Weights of a small encoder-decoder audio transcriber: encoder rnn lstm.
Rows from block 3 of the text decoder of a small encoder-decoder audio transcriber, named by matrix and row number. Rows with one number belong to one neuron. Each number is 128 + 32 x the weight over its row's rms, rounded and kept within 0 to 255. All counts start at 0. Numbers have three digits each.
After each neuron's rows are labels from the 100 texts, of 14976, where the neuron reaches its highest value: "tokens" is the input token at the peak. Only what is clearly more common there than usual is listed. The data: read English sentences (LibriTTS-R). In brackets: how many of the 100, against the usual share in percent.
# fc1: MLP up (decoder.blocks.3.mlp.fc1.weight, 1024x256), inputs 128-191
# fc2: MLP down (decoder.blocks.3.mlp.fc2.weight, 256x1024, transposed), outputs 128-191

fc1.554:128128180172128128128128159128128020128128128128128128195128128128128025128181179128134128128128210128128128128128035166128128128128128128128128074179128128128128094128128128128192026038128128
fc2.554:141128128128128128128186128128228128128128128128128078128151128128128128128184128128128128128128076128128128128128128199177128238128128128095128102148128128128128078128128128056128128128128161
tokens: "w" (99 vs 1.9)

fc1.332:178128128178128128128067192128128128128128150128128128128128128128083169128128128128128128128128153204128029161128128128128035078128128128128128128128128142128128128128084128163128189158128128
fc2.332:128128128043128128128128128128128128048128128128097128128128173128128128128128128128128128128128082128128128128128128128128131115128175044128071128128101040128028128217139128128128043128128242
tokens: "l" (63 vs 3.3); "t" (29 vs 7.3)

fc1.214:128128128128128173128128128128128128128128128128128128128128128194128128128164054163032158128128128128128165128128128128128158083128055197128128188128128104179169128212128128128128173192128128
fc2.214:071086128128128128128128127128128067128196128150128221128128197128128152128080128128128140128128098065058128187128128085128128171128128159128059128046128128128128070128025081128128128208128128
tokens: "l" (99 vs 3.3)

fc1.324:219128128128079128128128128128061128128224128193192128128128128128128192177128128128128128128128128128128128128128128128060128128128128128128128162186128128128128041128128128128128128064128128
fc2.324:128170128121128128128128128128128128128128141128128150188127128128128128128128128128128146128128171128128128128160128128128213192128128128128187128128095128128128128128224201128128128128058128
tokens: "w" (76 vs 1.9); "t" (22 vs 7.3)

fc1.532:128049128128128128128128128128128128088128128128128128128128128128128128154128128128128128128065135069128128190128128066128187099128128128128068128128128175128128128128128128128128128128128128
fc2.532:172128128172128128128128128128128128128128079128128128128082128085189128171128128111128172201128128162128128033128128128128133128128158128128128128128121080091128128205234128182083128113128190
tokens: "h" (38 vs 5.1); "r" (32 vs 4.5); "k" (10 vs 0.7)

fc1.303:128037128128184128190128128128163128206128088128071128128128128128128069136128128128128145128080168033078128128128128128128128182128128128128128128128128128128128128128128194128228128128197128
fc2.303:128128128120102128128128128181159128053111216128128128055128128128169188128128128128128128083128071128200128085128025128128128128128128128128128128128128128200128128202128186128091134200128125
tokens: "g" (37 vs 1.6); "p" (23 vs 1.3); "t" (21 vs 7.3)

fc1.755:128128128128128095128128128046128128128128078181128128128194128128186128128128079128092128128128128085128128128128128141128128128128128128181128128128128128164128128128061128128128128128128139
fc2.755:111061186128071107128086128128128128128128160128128186074128128128128128128128205128128128128128128128190128128128128157128128212076128128128095128128059128079128128128128128165128128128072128
tokens: "g" (55 vs 1.6); "i" (16 vs 5.4)

fc1.500:128128163128059128221128128174128128128173067128128182128128128128128128167128128128128128128190128128107128128128195128128128099128128128128128181172128128128192128128043128128128074128128128
fc2.500:128128128095128128128128128128128106128128128128128128128128128128103128128128090124128128128128128044128128128176056128128128128128128128128128128142128128128128128062128128128128214128051128
tokens: "k" (24 vs 0.7); "d" (16 vs 3.6); "f" (7 vs 1.7); "m" (7 vs 2)

fc1.479:128128164128128128128128128128128128128128128128128128062128128183128128128128128050128128128054128128128159128128128128128174005128191186128113188128138027128083081128128083128128128128128128
fc2.479:128128128128128128128128128128128128163128128128128128128038090128123195192135128163128046128128255128128128128128128128077128128128128128128128128128154128176084128068128128179128128128128128
tokens: "o" (48 vs 6.1); "a" (24 vs 6.3)

fc1.78:025058234128073128128156128128128128128059128128128219076128128128128128128128128128128128174153128128128128128128128128128128128192128186040128128128128128128128128128128128095076128128128128
fc2.78:128128128128128128128128128128217128128128152128209144174128128128128128128128128089183128128128128128117128211128128063128128128095128128128128128128128128128128128128255049128128128128128090
tokens: "f" (42 vs 1.7); "i" (35 vs 5.4); "t" (21 vs 7.3)

fc1.72:128128128128128128128128128181128128167077109128128187128128128128180128129128128128128128081128166128128097128128204094082174170128128128128128045128128128128128128178128128150128128128128128
fc2.72:072119128128138128128128169128117140129128128255137128128128128128128128094128128190128128128128128128128128128128128110128128128087128128128128128128128128128086128128079128128019195128128128
tokens: "h" (55 vs 5.1); "i" (43 vs 5.4)

fc1.197:128063128128128064128060163128128128128128128128128128128095189128128170128128167128128128128128128128128128072128210163128128128069064128128128128128060128128110128090128128128193221012141128
fc2.197:128084128128128128128128128128190163128128109054128059128210066128128128128128205128128128128128128073123128128149167128120128128153128128069128128105128067128128233128119128128128080128128128
tokens: "n" (48 vs 5.2); "i" (38 vs 5.4); "u" (8 vs 2.3)

fc1.524:185075128047156010128128064101128128128128128128148053128075128128168128128128183128128128128128158128128128083128202128128128128128128068128128128128128128128128128128061218128128128169128128
fc2.524:128128140128128128130128167142128128053128128128128128128099128218128128128092128128128128054128128128128128099128128128128128128198128115041128128128128128128099128128128128201128128108175128
tokens: "b" (35 vs 1.2); "m" (25 vs 2); "f" (21 vs 1.7); "h" (14 vs 5.1)

fc1.313:077128128224128128128128128128170090077128128128047128128128128128128128128128128128128128128128128128128063128128128174168128101078101128128128128128128128128128128128043128128128128128092128
fc2.313:128128128128128106044128128057128128170128128128187069154128128128111128128128156128128128255128128157128121112128128128128128163128189128097118128128081022128082128103206181128128128120128128
tokens: "e" (42 vs 10); "y" (14 vs 1.7); "d" (14 vs 3.6); "b" (10 vs 1.2)

fc1.295:128128128105128128128207128128128118128075128199128128081128169128128173128018128128128128128194175128128128128128128128128079128128128128193085128062128128128227128128128128066128128128128128
fc2.295:128128078133197128174128128128086128128184149123119128108128065128113128128173128128128135128128156128128128128128128208128128128128128128128128180128128201112128128128128128128169195016119128
tokens: " " (37 vs 17.5); "e" (34 vs 10); "x" (11 vs 0.1); "m" (10 vs 2)

fc1.681:128128128146225158128201128128128166128128128195128105128128173128128128128128128128128128128101128128038128128128128065192082128195128128128128128128128128128128200034128128128137128128128128
fc2.681:128128163128123163031145182128128128197128066128128128128208176128128031128128128128128128128128062128128128128102128128128083128128128170062148128128128128128128128224202059078070151128128128
tokens: "w" (72 vs 1.9); "n" (23 vs 5.2)

fc1.323:128128128128128128128128128128128184128194160128153155185128128047128128070128176128128128128128128128200128078128128128128223128128128080128172128128056128128128128128128058162141128072128128
fc2.323:205128059074128113128128077072128128128128128128128128128128128128128128115128102128128132075097128128170194128128128196032128128128152128233190231128128128128128128128089128128115178128106073
tokens: "e" (62 vs 10); "i" (38 vs 5.4)

fc1.70:128128076128128161216128128128128128068172128128128128128100128128055128128128128215128128128128128128128128128128128128128128128190014128128128128128128128216128128128128193128128128128128176
fc2.70:097197139128128128172035073128225128128128128115128128206200128128128128010128128128128128128058128128128128128117239174128135128128128168128128128128128071128128164143128112108128128204128128
tokens: "g" (46 vs 1.6); "i" (45 vs 5.4)

fc1.462:128128128195128168128128154128128128128128128128128128052128128128128128085167179128128128128128207128128044184177128128128068128128128072053073128128128128128066065128128054128128176132128128
fc2.462:128128128128128128128128128128128128128128128128071077128128128194078215014183128128128128128128128128133128104128209058128128081128105128161128128102174128128188184090128128128128128128120206
tokens: "d" (42 vs 3.6); "w" (15 vs 1.9)

fc1.99:230072064128128128128066128128205128128128128128128101128173128128128128203110204128128206128128128128128128086128128128213128190128128128128128128128128128063128053128128128128128128128128128
fc2.99:065128128128128149128128203128128128128128128173073128128128128128128128128128128128128128128128128128191128128128128128128128128128115128075128168128128184128128128128202128128128128068128087
tokens: "h" (25 vs 5.1); "a" (22 vs 6.3); "g" (19 vs 1.6); "n" (15 vs 5.2)

fc1.509:085128169128128128128128128128040128128128128128128043128128128128128082128128128198128128128216215128128128128128128128180128128128128128128128128201128128074128128128128173128128128194128128
fc2.509:128128110128128128128054128128173128128164128128190128128128128128086124071128128128128128108128029128128042104128128128128128028128180128148135128133128214108128128128092128128128128078128128
tokens: "w" (52 vs 1.9); "'" (13 vs 0.4)

fc1.385:128128128196128068084128026089073128063128143128128072128128128081128092128128128128128201128128128128128128159128078083128128128128128128128075128128090128128128128128091128128128128128128128
fc2.385:116128128128128128128035128128115072128128128128128128128128044080128128128128236233128192128128128128128128081128128128128255069128128205128099096128179084125128128128128128128219128128178128
tokens: "g" (56 vs 1.6); "s" (23 vs 4.9); "r" (14 vs 4.5)

fc1.357:128128128128110128128128128128128128034128128128128128128059128128128188128128047128128128128128180128128128128128128128128128008128128128128128205128128128128128159168128128128128128128050128
fc2.357:128128128207128128128128128018128128128139128137128000126119128128128128128128128128128017128010180166128128126128167128128128128128124128128128128128128128128128128128128128128128128181128180
tokens: "a" (33 vs 6.3); "i" (24 vs 5.4); "t" (24 vs 7.3)

fc1.79:128128128197128128059128128088062128104177128197128128191165128128167128113128128128128128128128128128128128128078128128128180128128128106128128128128179045098030128128128128128075098128128182
fc2.79:128128128043128075128128128128128128128128128128128209128128128128128128073128128128128128128128072128120128128171128128128061128128128128128068054128128128147203128078128128155128128213128128
tokens: "r" (39 vs 4.5); "k" (36 vs 0.7); "n" (12 vs 5.2)

fc1.59:128128128142128128128128079128106212128233128077058128128170128128098128128128128128128128191128128128049128128128072128128128128062032128108086128128128128128128128128128128128128128089128128
fc2.59:128128157128128128128128110128185128166098128128063128128128128149128128128128154128128128128128128128128045128128128128128128148100217042099077128184128128128128128128142128128128128128128255
tokens: " " (94 vs 17.5)

fc1.588:160128158173128128128128167175128128180128214088128177128128164183128128089106128128128128128130128128128128128089128128128128128151128128128176135077186106074180128090128213128128128128128089
fc2.588:128138098128128128128128168128128128128128156128128166205128191066184128128099128128168128077189100128128128128128128093128076128112128128128128128128128128128128213128128179128128128128197066
tokens: "l" (42 vs 3.3); "b" (40 vs 1.2)

fc1.291:128128128128089128225128128077128128128216128128093128128069128128128097128128128128128128128128161128128128128165212093128176128128128128128128190111128128177128128128128090128128167128128128
fc2.291:128128128128128128128128080128116128128128128087074128128176128128176128095128185128128128128128128128128128128183128079087144128128128047128111088128128128128128128140128166084087128163128128
tokens: "e" (48 vs 10); "i" (14 vs 5.4); "g" (9 vs 1.6)

fc1.521:128128128128128128128128164128128128128165207128128050091128188128128128128128128128128128128128047128128090032128246080214155065128128128117128128128194163128068128128154128128128128128128128
fc2.521:128128128040179128128091194144147217128128128052217128082128128128128209091049128128066128128128128033144059128083128145128128128077128064128167128128100132185128185114128128128128096165128128
tokens: "a" (78 vs 6.3); "i" (12 vs 5.4)

fc1.599:080128128128128128128210128128128128128168178160128128128128128161128128128170187128206128128128128128128128128074128194128128209128128128128212128128128128128128128128128196035128199161128096
fc2.599:210128128128088128128122128128066128128128128128074128240130128113208128110128128128116107193128063171128128128047072128128128128178128128102128128128128128128128128171069199228128128128128128
tokens: "f" (32 vs 1.7); "t" (21 vs 7.3); "s" (15 vs 4.9); "h" (13 vs 5.1)

fc1.186:128057128128128128128179128172159179128128128099128128128128087128128121128128128128128107176184174128128128128128038087128128128128128128128092128099028128128107128128128086128099128128094158
fc2.186:130128097179128155165128128128059145128128128128173184182163128128128128128128128128128128128128128128128128188024128182128128128147128128091128056128128154085128128128128128128128128128128128
tokens: "a" (97 vs 6.3)

fc1.676:128199117128128128093128128128128128128182191128128128128128128128153189128128078128128128128078128128128128128128128016128101128128128128128128128128146128161185113196128242128128088128128128
fc2.676:128128152128128128144128128096128128128041061128128128128128128128128128082128128019102161052128128235128128128128128128128128128190128128191119128128128128128053195128128128128128181128128205
tokens: "r" (49 vs 4.5); "y" (15 vs 1.7); "a" (13 vs 6.3)

fc1.142:128128128158128183128069232128128128082128128128128045128182076096128128108128090128128067128128128128165128128226177128128128128097128128174128128128108064067128051128128128128080128128128176
fc2.142:128196128093128160128128128128128182128128100225128128128128101059128128128159128128128128070128128222128128128128111189128128128128128056147128166128128128128135128128128097128154128128128026
tokens: "r" (42 vs 4.5); "t" (16 vs 7.3); "s" (14 vs 4.9); "l" (7 vs 3.3)

fc1.171:128128191128128128128025128128128094128128128128099128128128128128037128128128119128128128128128128128128128128128192128128104128192128128128128090128128151128180128128128128128090128128128128
fc2.171:128128128064100219128240128128128128128195128128128128128128081117255200128128076128143128128128128128093128111199128128128128128128172128128128128128128128128152179128089145128128094128128128
tokens: " " (89 vs 17.5)

fc1.752:189128128128128128192128128128128064128128128128189128160128064128128112128099128094073128041128128128128086128128128128050128128128128128128128128128128128093128128128128128128128128058128128
fc2.752:128049128170070128128128128128128128128128144194059128185128154224128089128128128128128128253128128128128128128139199128128121084212124128128119172128181128128128128052128128128169128128128094
tokens: "r" (52 vs 4.5); "c" (28 vs 1.8)

fc1.376:128128128128128128064082128128128089128128040128136165128128186128128128128128128128128128191128128096128177128128067128128128128128128075128128174128128128128167128128128128081057099128128042
fc2.376:128063128057128128099128128128128196006128201128128139128173054128128128170102128063128128128128092135128128128143128128128128128128128255128115128175128152078095128128128128193128128128128128
tokens: "e" (64 vs 10); "m" (17 vs 2)

fc1.294:128188159128128128128088128198143128128128066128128128128164128128173060128168128128128128090128128128128158128128128128086128128080128128128128183128128128128083128128128128128128128128128128
fc2.294:128101128128128196128128128128128128128128128128128128080128170128190128195093095128128128077070128128089128200128118026160128136128128128128128128128128128128128128128150033067128235128079128
tokens: "k" (24 vs 0.7); "t" (20 vs 7.3); "h" (17 vs 5.1)

fc1.232:176128049128194128128128128159196074128128128067128128168128217228051128128128128128128144233128128128081128128128128092128128128128128182128086190128128128128128128109128128128128128128128128
fc2.232:128128128128064176128128128128128128128128128128128128099128128185128128021128128128128151079128076074223128128128128128128128128128128128128173128128128128237128128112128128128128035226128128
tokens: "y" (41 vs 1.7); "a" (24 vs 6.3); "n" (13 vs 5.2)

fc1.147:040128128175216128085128067128128128128128086128128128128128128128068215128128128128128128128172128128165128128128128128097128128089219128162128160128128128128166128128058059128042128128148128
fc2.147:128128053128128128204128120128071184128128128023128128128128128128128105128183128128128131128128054089128169017128128149200128128128128165128128128255128128128128128025128128128128128128128177
tokens: "o" (69 vs 6.1); "b" (17 vs 1.2)

fc1.342:128128128066148128128128128128188128042128128128128085128128128128128128128128128128128093128128212128171128128128128128064128128128128128061128128128128069128220051070128128128128128193128189
fc2.342:196089128128113032128128128128128095128128128140052185029128128128128128128128107128076226128128114128112128128128128093128128128128128128128128128128128217128128128203128128128205212178128184
tokens: "p" (57 vs 1.3); "m" (18 vs 2); "s" (12 vs 4.9)

fc1.432:128128128128128128128128128128227128128128128201128128128128128186128128202128089128128128151128128215128128128128128128128081128128128015128128128128128128128128054066128071128128128128128128
fc2.432:128175063128128128128128128128135121128128074128128128207128128050128081128128128128128252037128051128128067128128128128128128128050128128093128128128128128128180128128128128128072107128204128
tokens: "f" (39 vs 1.7); "p" (30 vs 1.3); "<end>" (18 vs 1.5)

fc1.60:128059168128128128128083170128128073128128128128128128128040128128047128180128101128128128058128128128215128128128128128128128128037128119046128128128128218127128128128047176175128128128128128
fc2.60:128128128128128203128128128128128128128128128075172128128128128128128128128161128128209128223191128128128078128165045128062128128255128128125128128180152108128128060128191128205246128120148203
tokens: "p" (95 vs 1.3)

fc1.97:128074128128128128179174128128128128166128128128128128128040128128190128054191128068205176128128168128128128128128223128128128128128128110128060160128128128128106128128128128176128083128128128
fc2.97:128032128128128128128178128128128128128238128128128128128128128128128128128128128128128128128128128181112128019128128119128204066128128128128128128127062128128128128133128128128055128147128128
tokens: "a" (49 vs 6.3); "<end>" (40 vs 1.5)

fc1.738:128079128128128128085128179042128128128090078128128128128128128060128128128094170128128163128205128128056128128160128128128128128128056128128128128069128081128128128186128106128098078128128181
fc2.738:183226128128128101128128128153128128128128147128042128135210128128043128142128084056128128128069097128128128128128128128128128128128128128128128128125128099128128128128128128128128206128128164
tokens: "l" (25 vs 3.3); "i" (21 vs 5.4); "n" (19 vs 5.2); "u" (15 vs 2.3)

fc1.468:128128177128128094128184128128128128109066128128128075128085128128128128128128128083124128094128128128128089128128128128197034164128128128128128168128128128128118128080128223105128128128128128
fc2.468:188178128128142128128128128150128128128128128128128085091091182171128128034128128128128061119128128128128188128101128128128128131128092128049128110186128128128128144135128128215232128128128128
tokens: "d" (55 vs 3.6); "w" (24 vs 1.9); "h" (11 vs 5.1)

fc1.516:037128128128178128128100127128128091128128228128086128128128128128093128155128085128067115128128128128128108148175128175094209128128044128128128128128128128128128128040128107104128128128128128
fc2.516:189100184128128128128125128128128128128128128059235128128128128128056099128128128128128146128128128128128128128196128013025128220107179187128128128128128069128128128128128128128128128128128128
tokens: "y" (38 vs 1.7); "b" (12 vs 1.2); "d" (10 vs 3.6)

fc1.325:128128128128128128128128128128128046199128128128128070128128128087128128128073128128128128128128128182100216128128128188128212128128188128169143092128128128118128156128128128128128188128128128
fc2.325:128128128128128128216216119128128128128128128128128128112128128128128128129128128051128068128129189128195055128128128128128038128128128128128128128128128128063010187128128128186087128224128139
tokens: "f" (67 vs 1.7); "h" (14 vs 5.1); "m" (8 vs 2)

fc1.118:128111128173182128128128128128165128128170050236128128128128152107128112128128148070128128128128128049146128128128171128128128067128154128128228128128128128109128072217161128128128128128128128
fc2.118:162128128128128128103083128202128128224128156128128128128112182128173128128128101040245128128128112128128128128128100128128128128128143157128128128128136128128183128043128128128128128128128128
tokens: "f" (49 vs 1.7); "g" (18 vs 1.6)

fc1.68:128128128128128020075128128097045128155128128128182179128172128128128169047096128128128128128128160128089076212035128128037128128128128128128077128128080207160128128128128128074128128206128128
fc2.68:128071128073128128128044179128128185128147128128128061119128128128171128174173128128148128128128128128128128128101128128128053095128128166128128128102128128128128128128079151128128128128049128
tokens: "e" (47 vs 10); "s" (40 vs 4.9)

fc1.587:102203128128109180128178128128128128157128099128128193128128128128128059032128128128128075230128128128154128128186128081128128164128128194128128210128128128128128183128128128148128128105128128
fc2.587:128120128128128128051128170091128237192068128189128128128128128128128128128128128128128128128128128212128128128128128179094128128128128128128128128128057000128128083128128128108197077128055096
tokens: "p" (54 vs 1.3); "e" (38 vs 10)

fc1.305:181128111128145128128128128150058128076128188128152051128224128128079128128128128201128128145128128128108128128128105128128128194128128128128128201128209128128128180210190128083128128128128128
fc2.305:128128128128177155098128109128128180128014128128110196128128170128182050128128233128140128128128051118203075128128128215088059055128088128128128028128128128128128213128086128128128190071053128
tokens: " " (50 vs 17.5); "g" (21 vs 1.6); "r" (18 vs 4.5)

fc1.286:128221215128086128128128128128061222128128128128128128128128128128102199128128128128128128128128128128128128128128128128128128098128128128128128128171128128128128128164174179116050128128183128
fc2.286:128188128128051128128113070128128052128128128128182128128128128128084128128128128201128210128128214128128128148128128128128128128128128128128128052039128128128128128013151096128128034128128026
tokens: "d" (40 vs 3.6); "g" (24 vs 1.6); "i" (13 vs 5.4)

fc1.101:128063145128076062128149128128128094128128128128174128128128077128128189128084128169128128128128128091050128128128128128128200128100193128128185128084128155128128043186081195128109128128081183
fc2.101:128128074128203112128128128128128128151128128128128128128182079128128056132128128128128159104050128128128128177128128128128128128104128128128128192039128128095128128103128128128128211128155128
tokens: "k" (87 vs 0.7); "r" (10 vs 4.5)

fc1.399:174128163128128056128128128128174128128128128188128080186128092128128152087128128128065171128128128128128128128128080105128128048128128128128162128128166128128128128128128128128128128128128128
fc2.399:135198146088128128128128128128072128128128128128128128128128167058128128128128128128128128171128128128128122128128086128100128255197204128127128128130128128128128128128239128128059086128128128
tokens: "o" (67 vs 6.1); "s" (12 vs 4.9)

fc1.426:128128128128106128128192101128128159128054128128128128192079128128128128128098128128128128017128128075095128128175128179072058128205111128178128128086128128056198128128102128128104128128128128
fc2.426:128124128128128052128163128128128128094128154143124128128128128128128143103128094128128128223128128198168137128205128128128128128128161068128128128128099128208069230220128128128128235128128128
tokens: " " (44 vs 17.5); "b" (24 vs 1.2); "r" (23 vs 4.5)

fc1.555:037128161067128210056128128128128128212128128191128128128128128128128128087128074128128128128128255128047128128128128128184128128128128181064128128128128128128128128128128128195128078195128184
fc2.555:237128128128128010075128128128128128105128193100128128128128128128128101092128167128091128128102052058070178128193128179094128077138181136173210181128128128092128128077128128014092196128128128
tokens: "f" (55 vs 1.7); "s" (15 vs 4.9)

fc1.477:128128156128128128054128128128128128128128128128128089128128179128128179128128128128128128184049068104128128128128209128128074083128128128128074128128128128180128093155063128171128222128091173
fc2.477:168128128128128128128128107128112128128128128128067128128128128128128168188128033128128128128224128128128131128128121128128128128193128163128128128128128128128040128128128128128128011128128128
tokens: " " (41 vs 17.5); "b" (29 vs 1.2); "i" (21 vs 5.4)

fc1.185:128128128128128128128128128128128175128128073089128011128128128203128075128128128128128075128128128175216128128128128128128128040128087068128128128179128128240128128078041128202128128128083128
fc2.185:153128043128128157128045219219128128128128128128128128128128128128117128128166128128128128119124128128128128128128128128125128128128128128128128188128128128128128128128128158128128128128128128
tokens: "n" (79 vs 5.2); "a" (14 vs 6.3)

fc1.371:160128128128128128128128128128128128015128190128128128128128128128050177128128128184128128128183071211128128128128128128128183128065128128128128128128128184128128128128114172128128171128200156
fc2.371:128062128015128128128128184128152086128162217158128128128157128128156128042128172128128128166128005044128128128128188128087128128128128188142128128128099191128128128108128128128154128128128128
tokens: "p" (28 vs 1.3); "e" (28 vs 10); "h" (20 vs 5.1); "m" (8 vs 2)

fc1.488:128155128091128128086074128128128165128128128128128040128128235078128128128127128128128128173128128128128128128181034085128128128128128071128128128128128179189087056047128067128128128128128128
fc2.488:104128128195128128128128128191067128128128128128128128128128128196128128128128075128128128128128128182128202059128128128128174128128253128155128223128128128128141128128128128128128128128128084
tokens: "u" (60 vs 2.3); "i" (29 vs 5.4)

fc1.7:128197128087128128128128128084055070128128128128128128128128128057224128128128068128128036128128128128058128128128128128128141201128128169128128128128128128210175128157128128128128128166128173
fc2.7:128101202128128128128128060128128128128128189128128128128128095128128128053128128082128128128128163128128124128128180128128128091128128128128128089054128200128092128128128128099128128174128151
tokens: "d" (27 vs 3.6); "a" (17 vs 6.3); "p" (15 vs 1.3); "c" (12 vs 1.8)

fc1.551:087128128077128128163075128128068128128128165128128128050128128128110128211128128128067169128128128128098143128128128141128128050103128128128128128128229207128128128198128128128128129128128128
fc2.551:128193157143175128128128031128128128194128128075128084074189128128146027128180128128071128070128128236089128128128128220128128128175128128128128128128128068128183128128222128128128128128128128
tokens: "o" (91 vs 6.1)

fc1.449:128128128203128128195128128128128128128101128128149128128130073128128128217051128128201088128163128128128128082128128128128128205156072128128128128128128128194086074128190128128128128219128128
fc2.449:128128128128077167128128128128128128116128128160128128128168128128128128128138128128128128128147128128128162113128128128086128087128178128119128128128128172128128128128128082128128033206128128
tokens: "d" (57 vs 3.6); "s" (24 vs 4.9); "l" (12 vs 3.3)

fc1.515:128204128128128128128128128128128128069128179128103128128199130181128128128128128128128128128128128128128128128128128167184229193128043206079128128163128146128190174128128174128128128128058182
fc2.515:128128128190128128128137128176025187128193148128128128128128080128128039128128128164128081128140132128128128128096128128128128128165115128128095109128128160128128128128108128128128128128128128
tokens: "h" (31 vs 5.1); "m" (13 vs 2)

fc1.614:128079131128128171091128192168128128187128128128191128128104128128072194128189128128128128128181061104128128178128128128085196168128128187128128096128108199166128177128073160195128128128128128
fc2.614:128128128128128128106128128128128162128128128128128128128128128128128128128128128128128128128128128128216128128064128128128128099128157076128042128128191021128128010128128128160128055128128220
tokens: "p" (61 vs 1.3); "m" (36 vs 2)

fc1.762:128047189057083128128128128128061128175128169166120082128128206113128128128172099128128128128128128128151128128128128069128128128128128182128128128128128177128085077128085128110128128169128128
fc2.762:128128128128222128128092150111128128128108128128128187128241128056128128206190128128128128128128128128128128128128128098128184128128128113128128128128052147128128070128128128128128128167029128
tokens: "e" (67 vs 10); "a" (22 vs 6.3); "r" (11 vs 4.5)

fc1.465:128128070128128128128128128128094128128167081128215199128128128078210128191128181063128128128189128128128128128128071128128170153128128140128110128128128128128128128128155128097128128099236128
fc2.465:128128128128128128128128128128148128022078128128079128128196128128046128128128163172128128128117138128255128128107128128128128128069212177027128128128128128128128128128128128128086128128024128
tokens: "n" (26 vs 5.2); "u" (16 vs 2.3); "o" (16 vs 6.1); "s" (16 vs 4.9)

fc1.414:128128053128128128194080128128128076233128128187199128128128128128128128162180128128128128128104221128128128084191128128128059195128128128128128128041128093067128128128128145128073128128076128
fc2.414:128128146038128128059128128128097104128029128128128128128128134128128128128128128024128128128128104128128128128128128128128167079185211128136128128128128076121128128128060128128217103203128128
tokens: "f" (52 vs 1.7); "w" (18 vs 1.9); "l" (9 vs 3.3)

fc1.402:128187128128128128128182128128128255096100128128128128128128093139194128128128128128198128128176166068210023173046194128173128128128128128128128128072128083074097128128128128128128128163128087
fc2.402:128128128183128128128059128128128000128128128130128180171128128128128128128143050128128139054109088128128128128128128128128174192128128128128128216128069152128128128122128128128128128128128076
tokens: "e" (36 vs 10); "n" (31 vs 5.2); "l" (13 vs 3.3)

fc1.175:165128128128143128128081128128128128046128128128128128128243128176173128128214128128128128128128128143128128128128128128128128128128196128128128128128175106128128128128128128128128128128128128
fc2.175:102191128177128069206151128077128128128128148128128128128128160175168209128128128128128097128128128128128128128165087128171128128132128128128128128128128128000153128128128121128128128058201128
tokens: "u" (43 vs 2.3); "o" (18 vs 6.1); "c" (7 vs 1.8)

fc1.642:128128128128128128128128178144128128128168128128128128128172128128128128128128128128203114128201128060095128128128128128128128128128128128068128128128128156197086128177173128049128128128142220
fc2.642:128128128128090133128215128128128168030128083128122128128085201128128128128086164128054128128128128161128128028128128128128128128128128128182128128128128128128157141132152128128153041128128128
tokens: "a" (51 vs 6.3); "h" (23 vs 5.1); "r" (16 vs 4.5); "k" (7 vs 0.7)

fc1.647:128061128128128128075128128128128128128105128128128106063128128128163184128128128128200130128128128128066195184128128128128128128128128055128128055128146128128162168128128084128128128063128128
fc2.647:128128128072128128128128128128065152128155025128128128128116050144124128183060128128101128128128085039128128110128086128128128054128128059156128173128128128128206128128128128083128128137128128
tokens: "o" (25 vs 6.1); "e" (21 vs 10); "<end>" (12 vs 1.5); "y" (8 vs 1.7)

fc1.502:128128183128128099128128048054128087128128128128195128091150181168128202128128128128128080163193128128128057085174177158085105128128128168115128128128128128128128128128128128128128128128170128
fc2.502:191128128128128128128128206203128208128128128045128128128128055128128128128128158054090128128128078099128128128187128154128128128128147180052128128196128059128128172178128128128185179128126128
tokens: "g" (30 vs 1.6); "<end>" (27 vs 1.5); "n" (18 vs 5.2); "m" (11 vs 2)

fc1.764:128128128128082080087128128173083206128128128128128057128190128128173140069128128128128128128128128128128128128128128128128192128064128128078159128128097128205139128128090128128128128044128128
fc2.764:128221128128128128097163128128128128063144128128128104055128128128128128128128128128219128128203128128128042065186126128072063128089128128180083100139128128128128128205227114128128217128128128
tokens: "u" (49 vs 2.3); "t" (15 vs 7.3)

fc1.721:128172128128128128128066080159128128128128128128128128188080128128128128128128128128128169128128066128198128128128218128128128177128128128128053069128128128128189128128143201068078128228168152
fc2.721:135061128128128133106128128128057128128212034128188128128082128128128128128128128128199128128128128067128120083128128128128128128128084128128128128128145132128064128128128128128172128128128128
tokens: "h" (56 vs 5.1); "m" (16 vs 2); "i" (12 vs 5.4)

fc1.46:128128128128128128128119128128128128128128128128128102128128171128128128158128156171128128128128128128128128128128128128128174128184128179128077128083128128128128128070128128128128173128128128
fc2.46:128128128073128128128128166128128128128128128128128079098092081128128128128128128128128128231128128128128028128162128128128043128128128013128154128128128227128128128128128223128128128109128043
tokens: "b" (33 vs 1.2); "e" (26 vs 10); "l" (15 vs 3.3); "m" (13 vs 2)

fc1.89:128128083211128128128128128128172167171204147128128128128128128128128174128074107128082054128128128128128206128128128128128128128128128174128128128092128128076073128128128128128128128128156128
fc2.89:128128084141056128128128072193128128128063128128128128128128068189128166128092186128198128128128128128142128162128128128204128081128128202128128128128128128128128128084128163128128128128128079
tokens: "n" (46 vs 5.2); "e" (44 vs 10)

fc1.740:146140128128128075128128128167048128200128128087128128052089128128128093128194128128128128128128128128128128128128128128128095128128103128128081128052054046128053161128128128128128128210128038
fc2.740:070128128023080128146128128064091128128128128055073128211098128128128071128128128128199128128128128128128128085128128128128128128128128128128053128128192128128128128128128128128128148119128227
tokens: "l" (53 vs 3.3); "o" (32 vs 6.1); "f" (9 vs 1.7)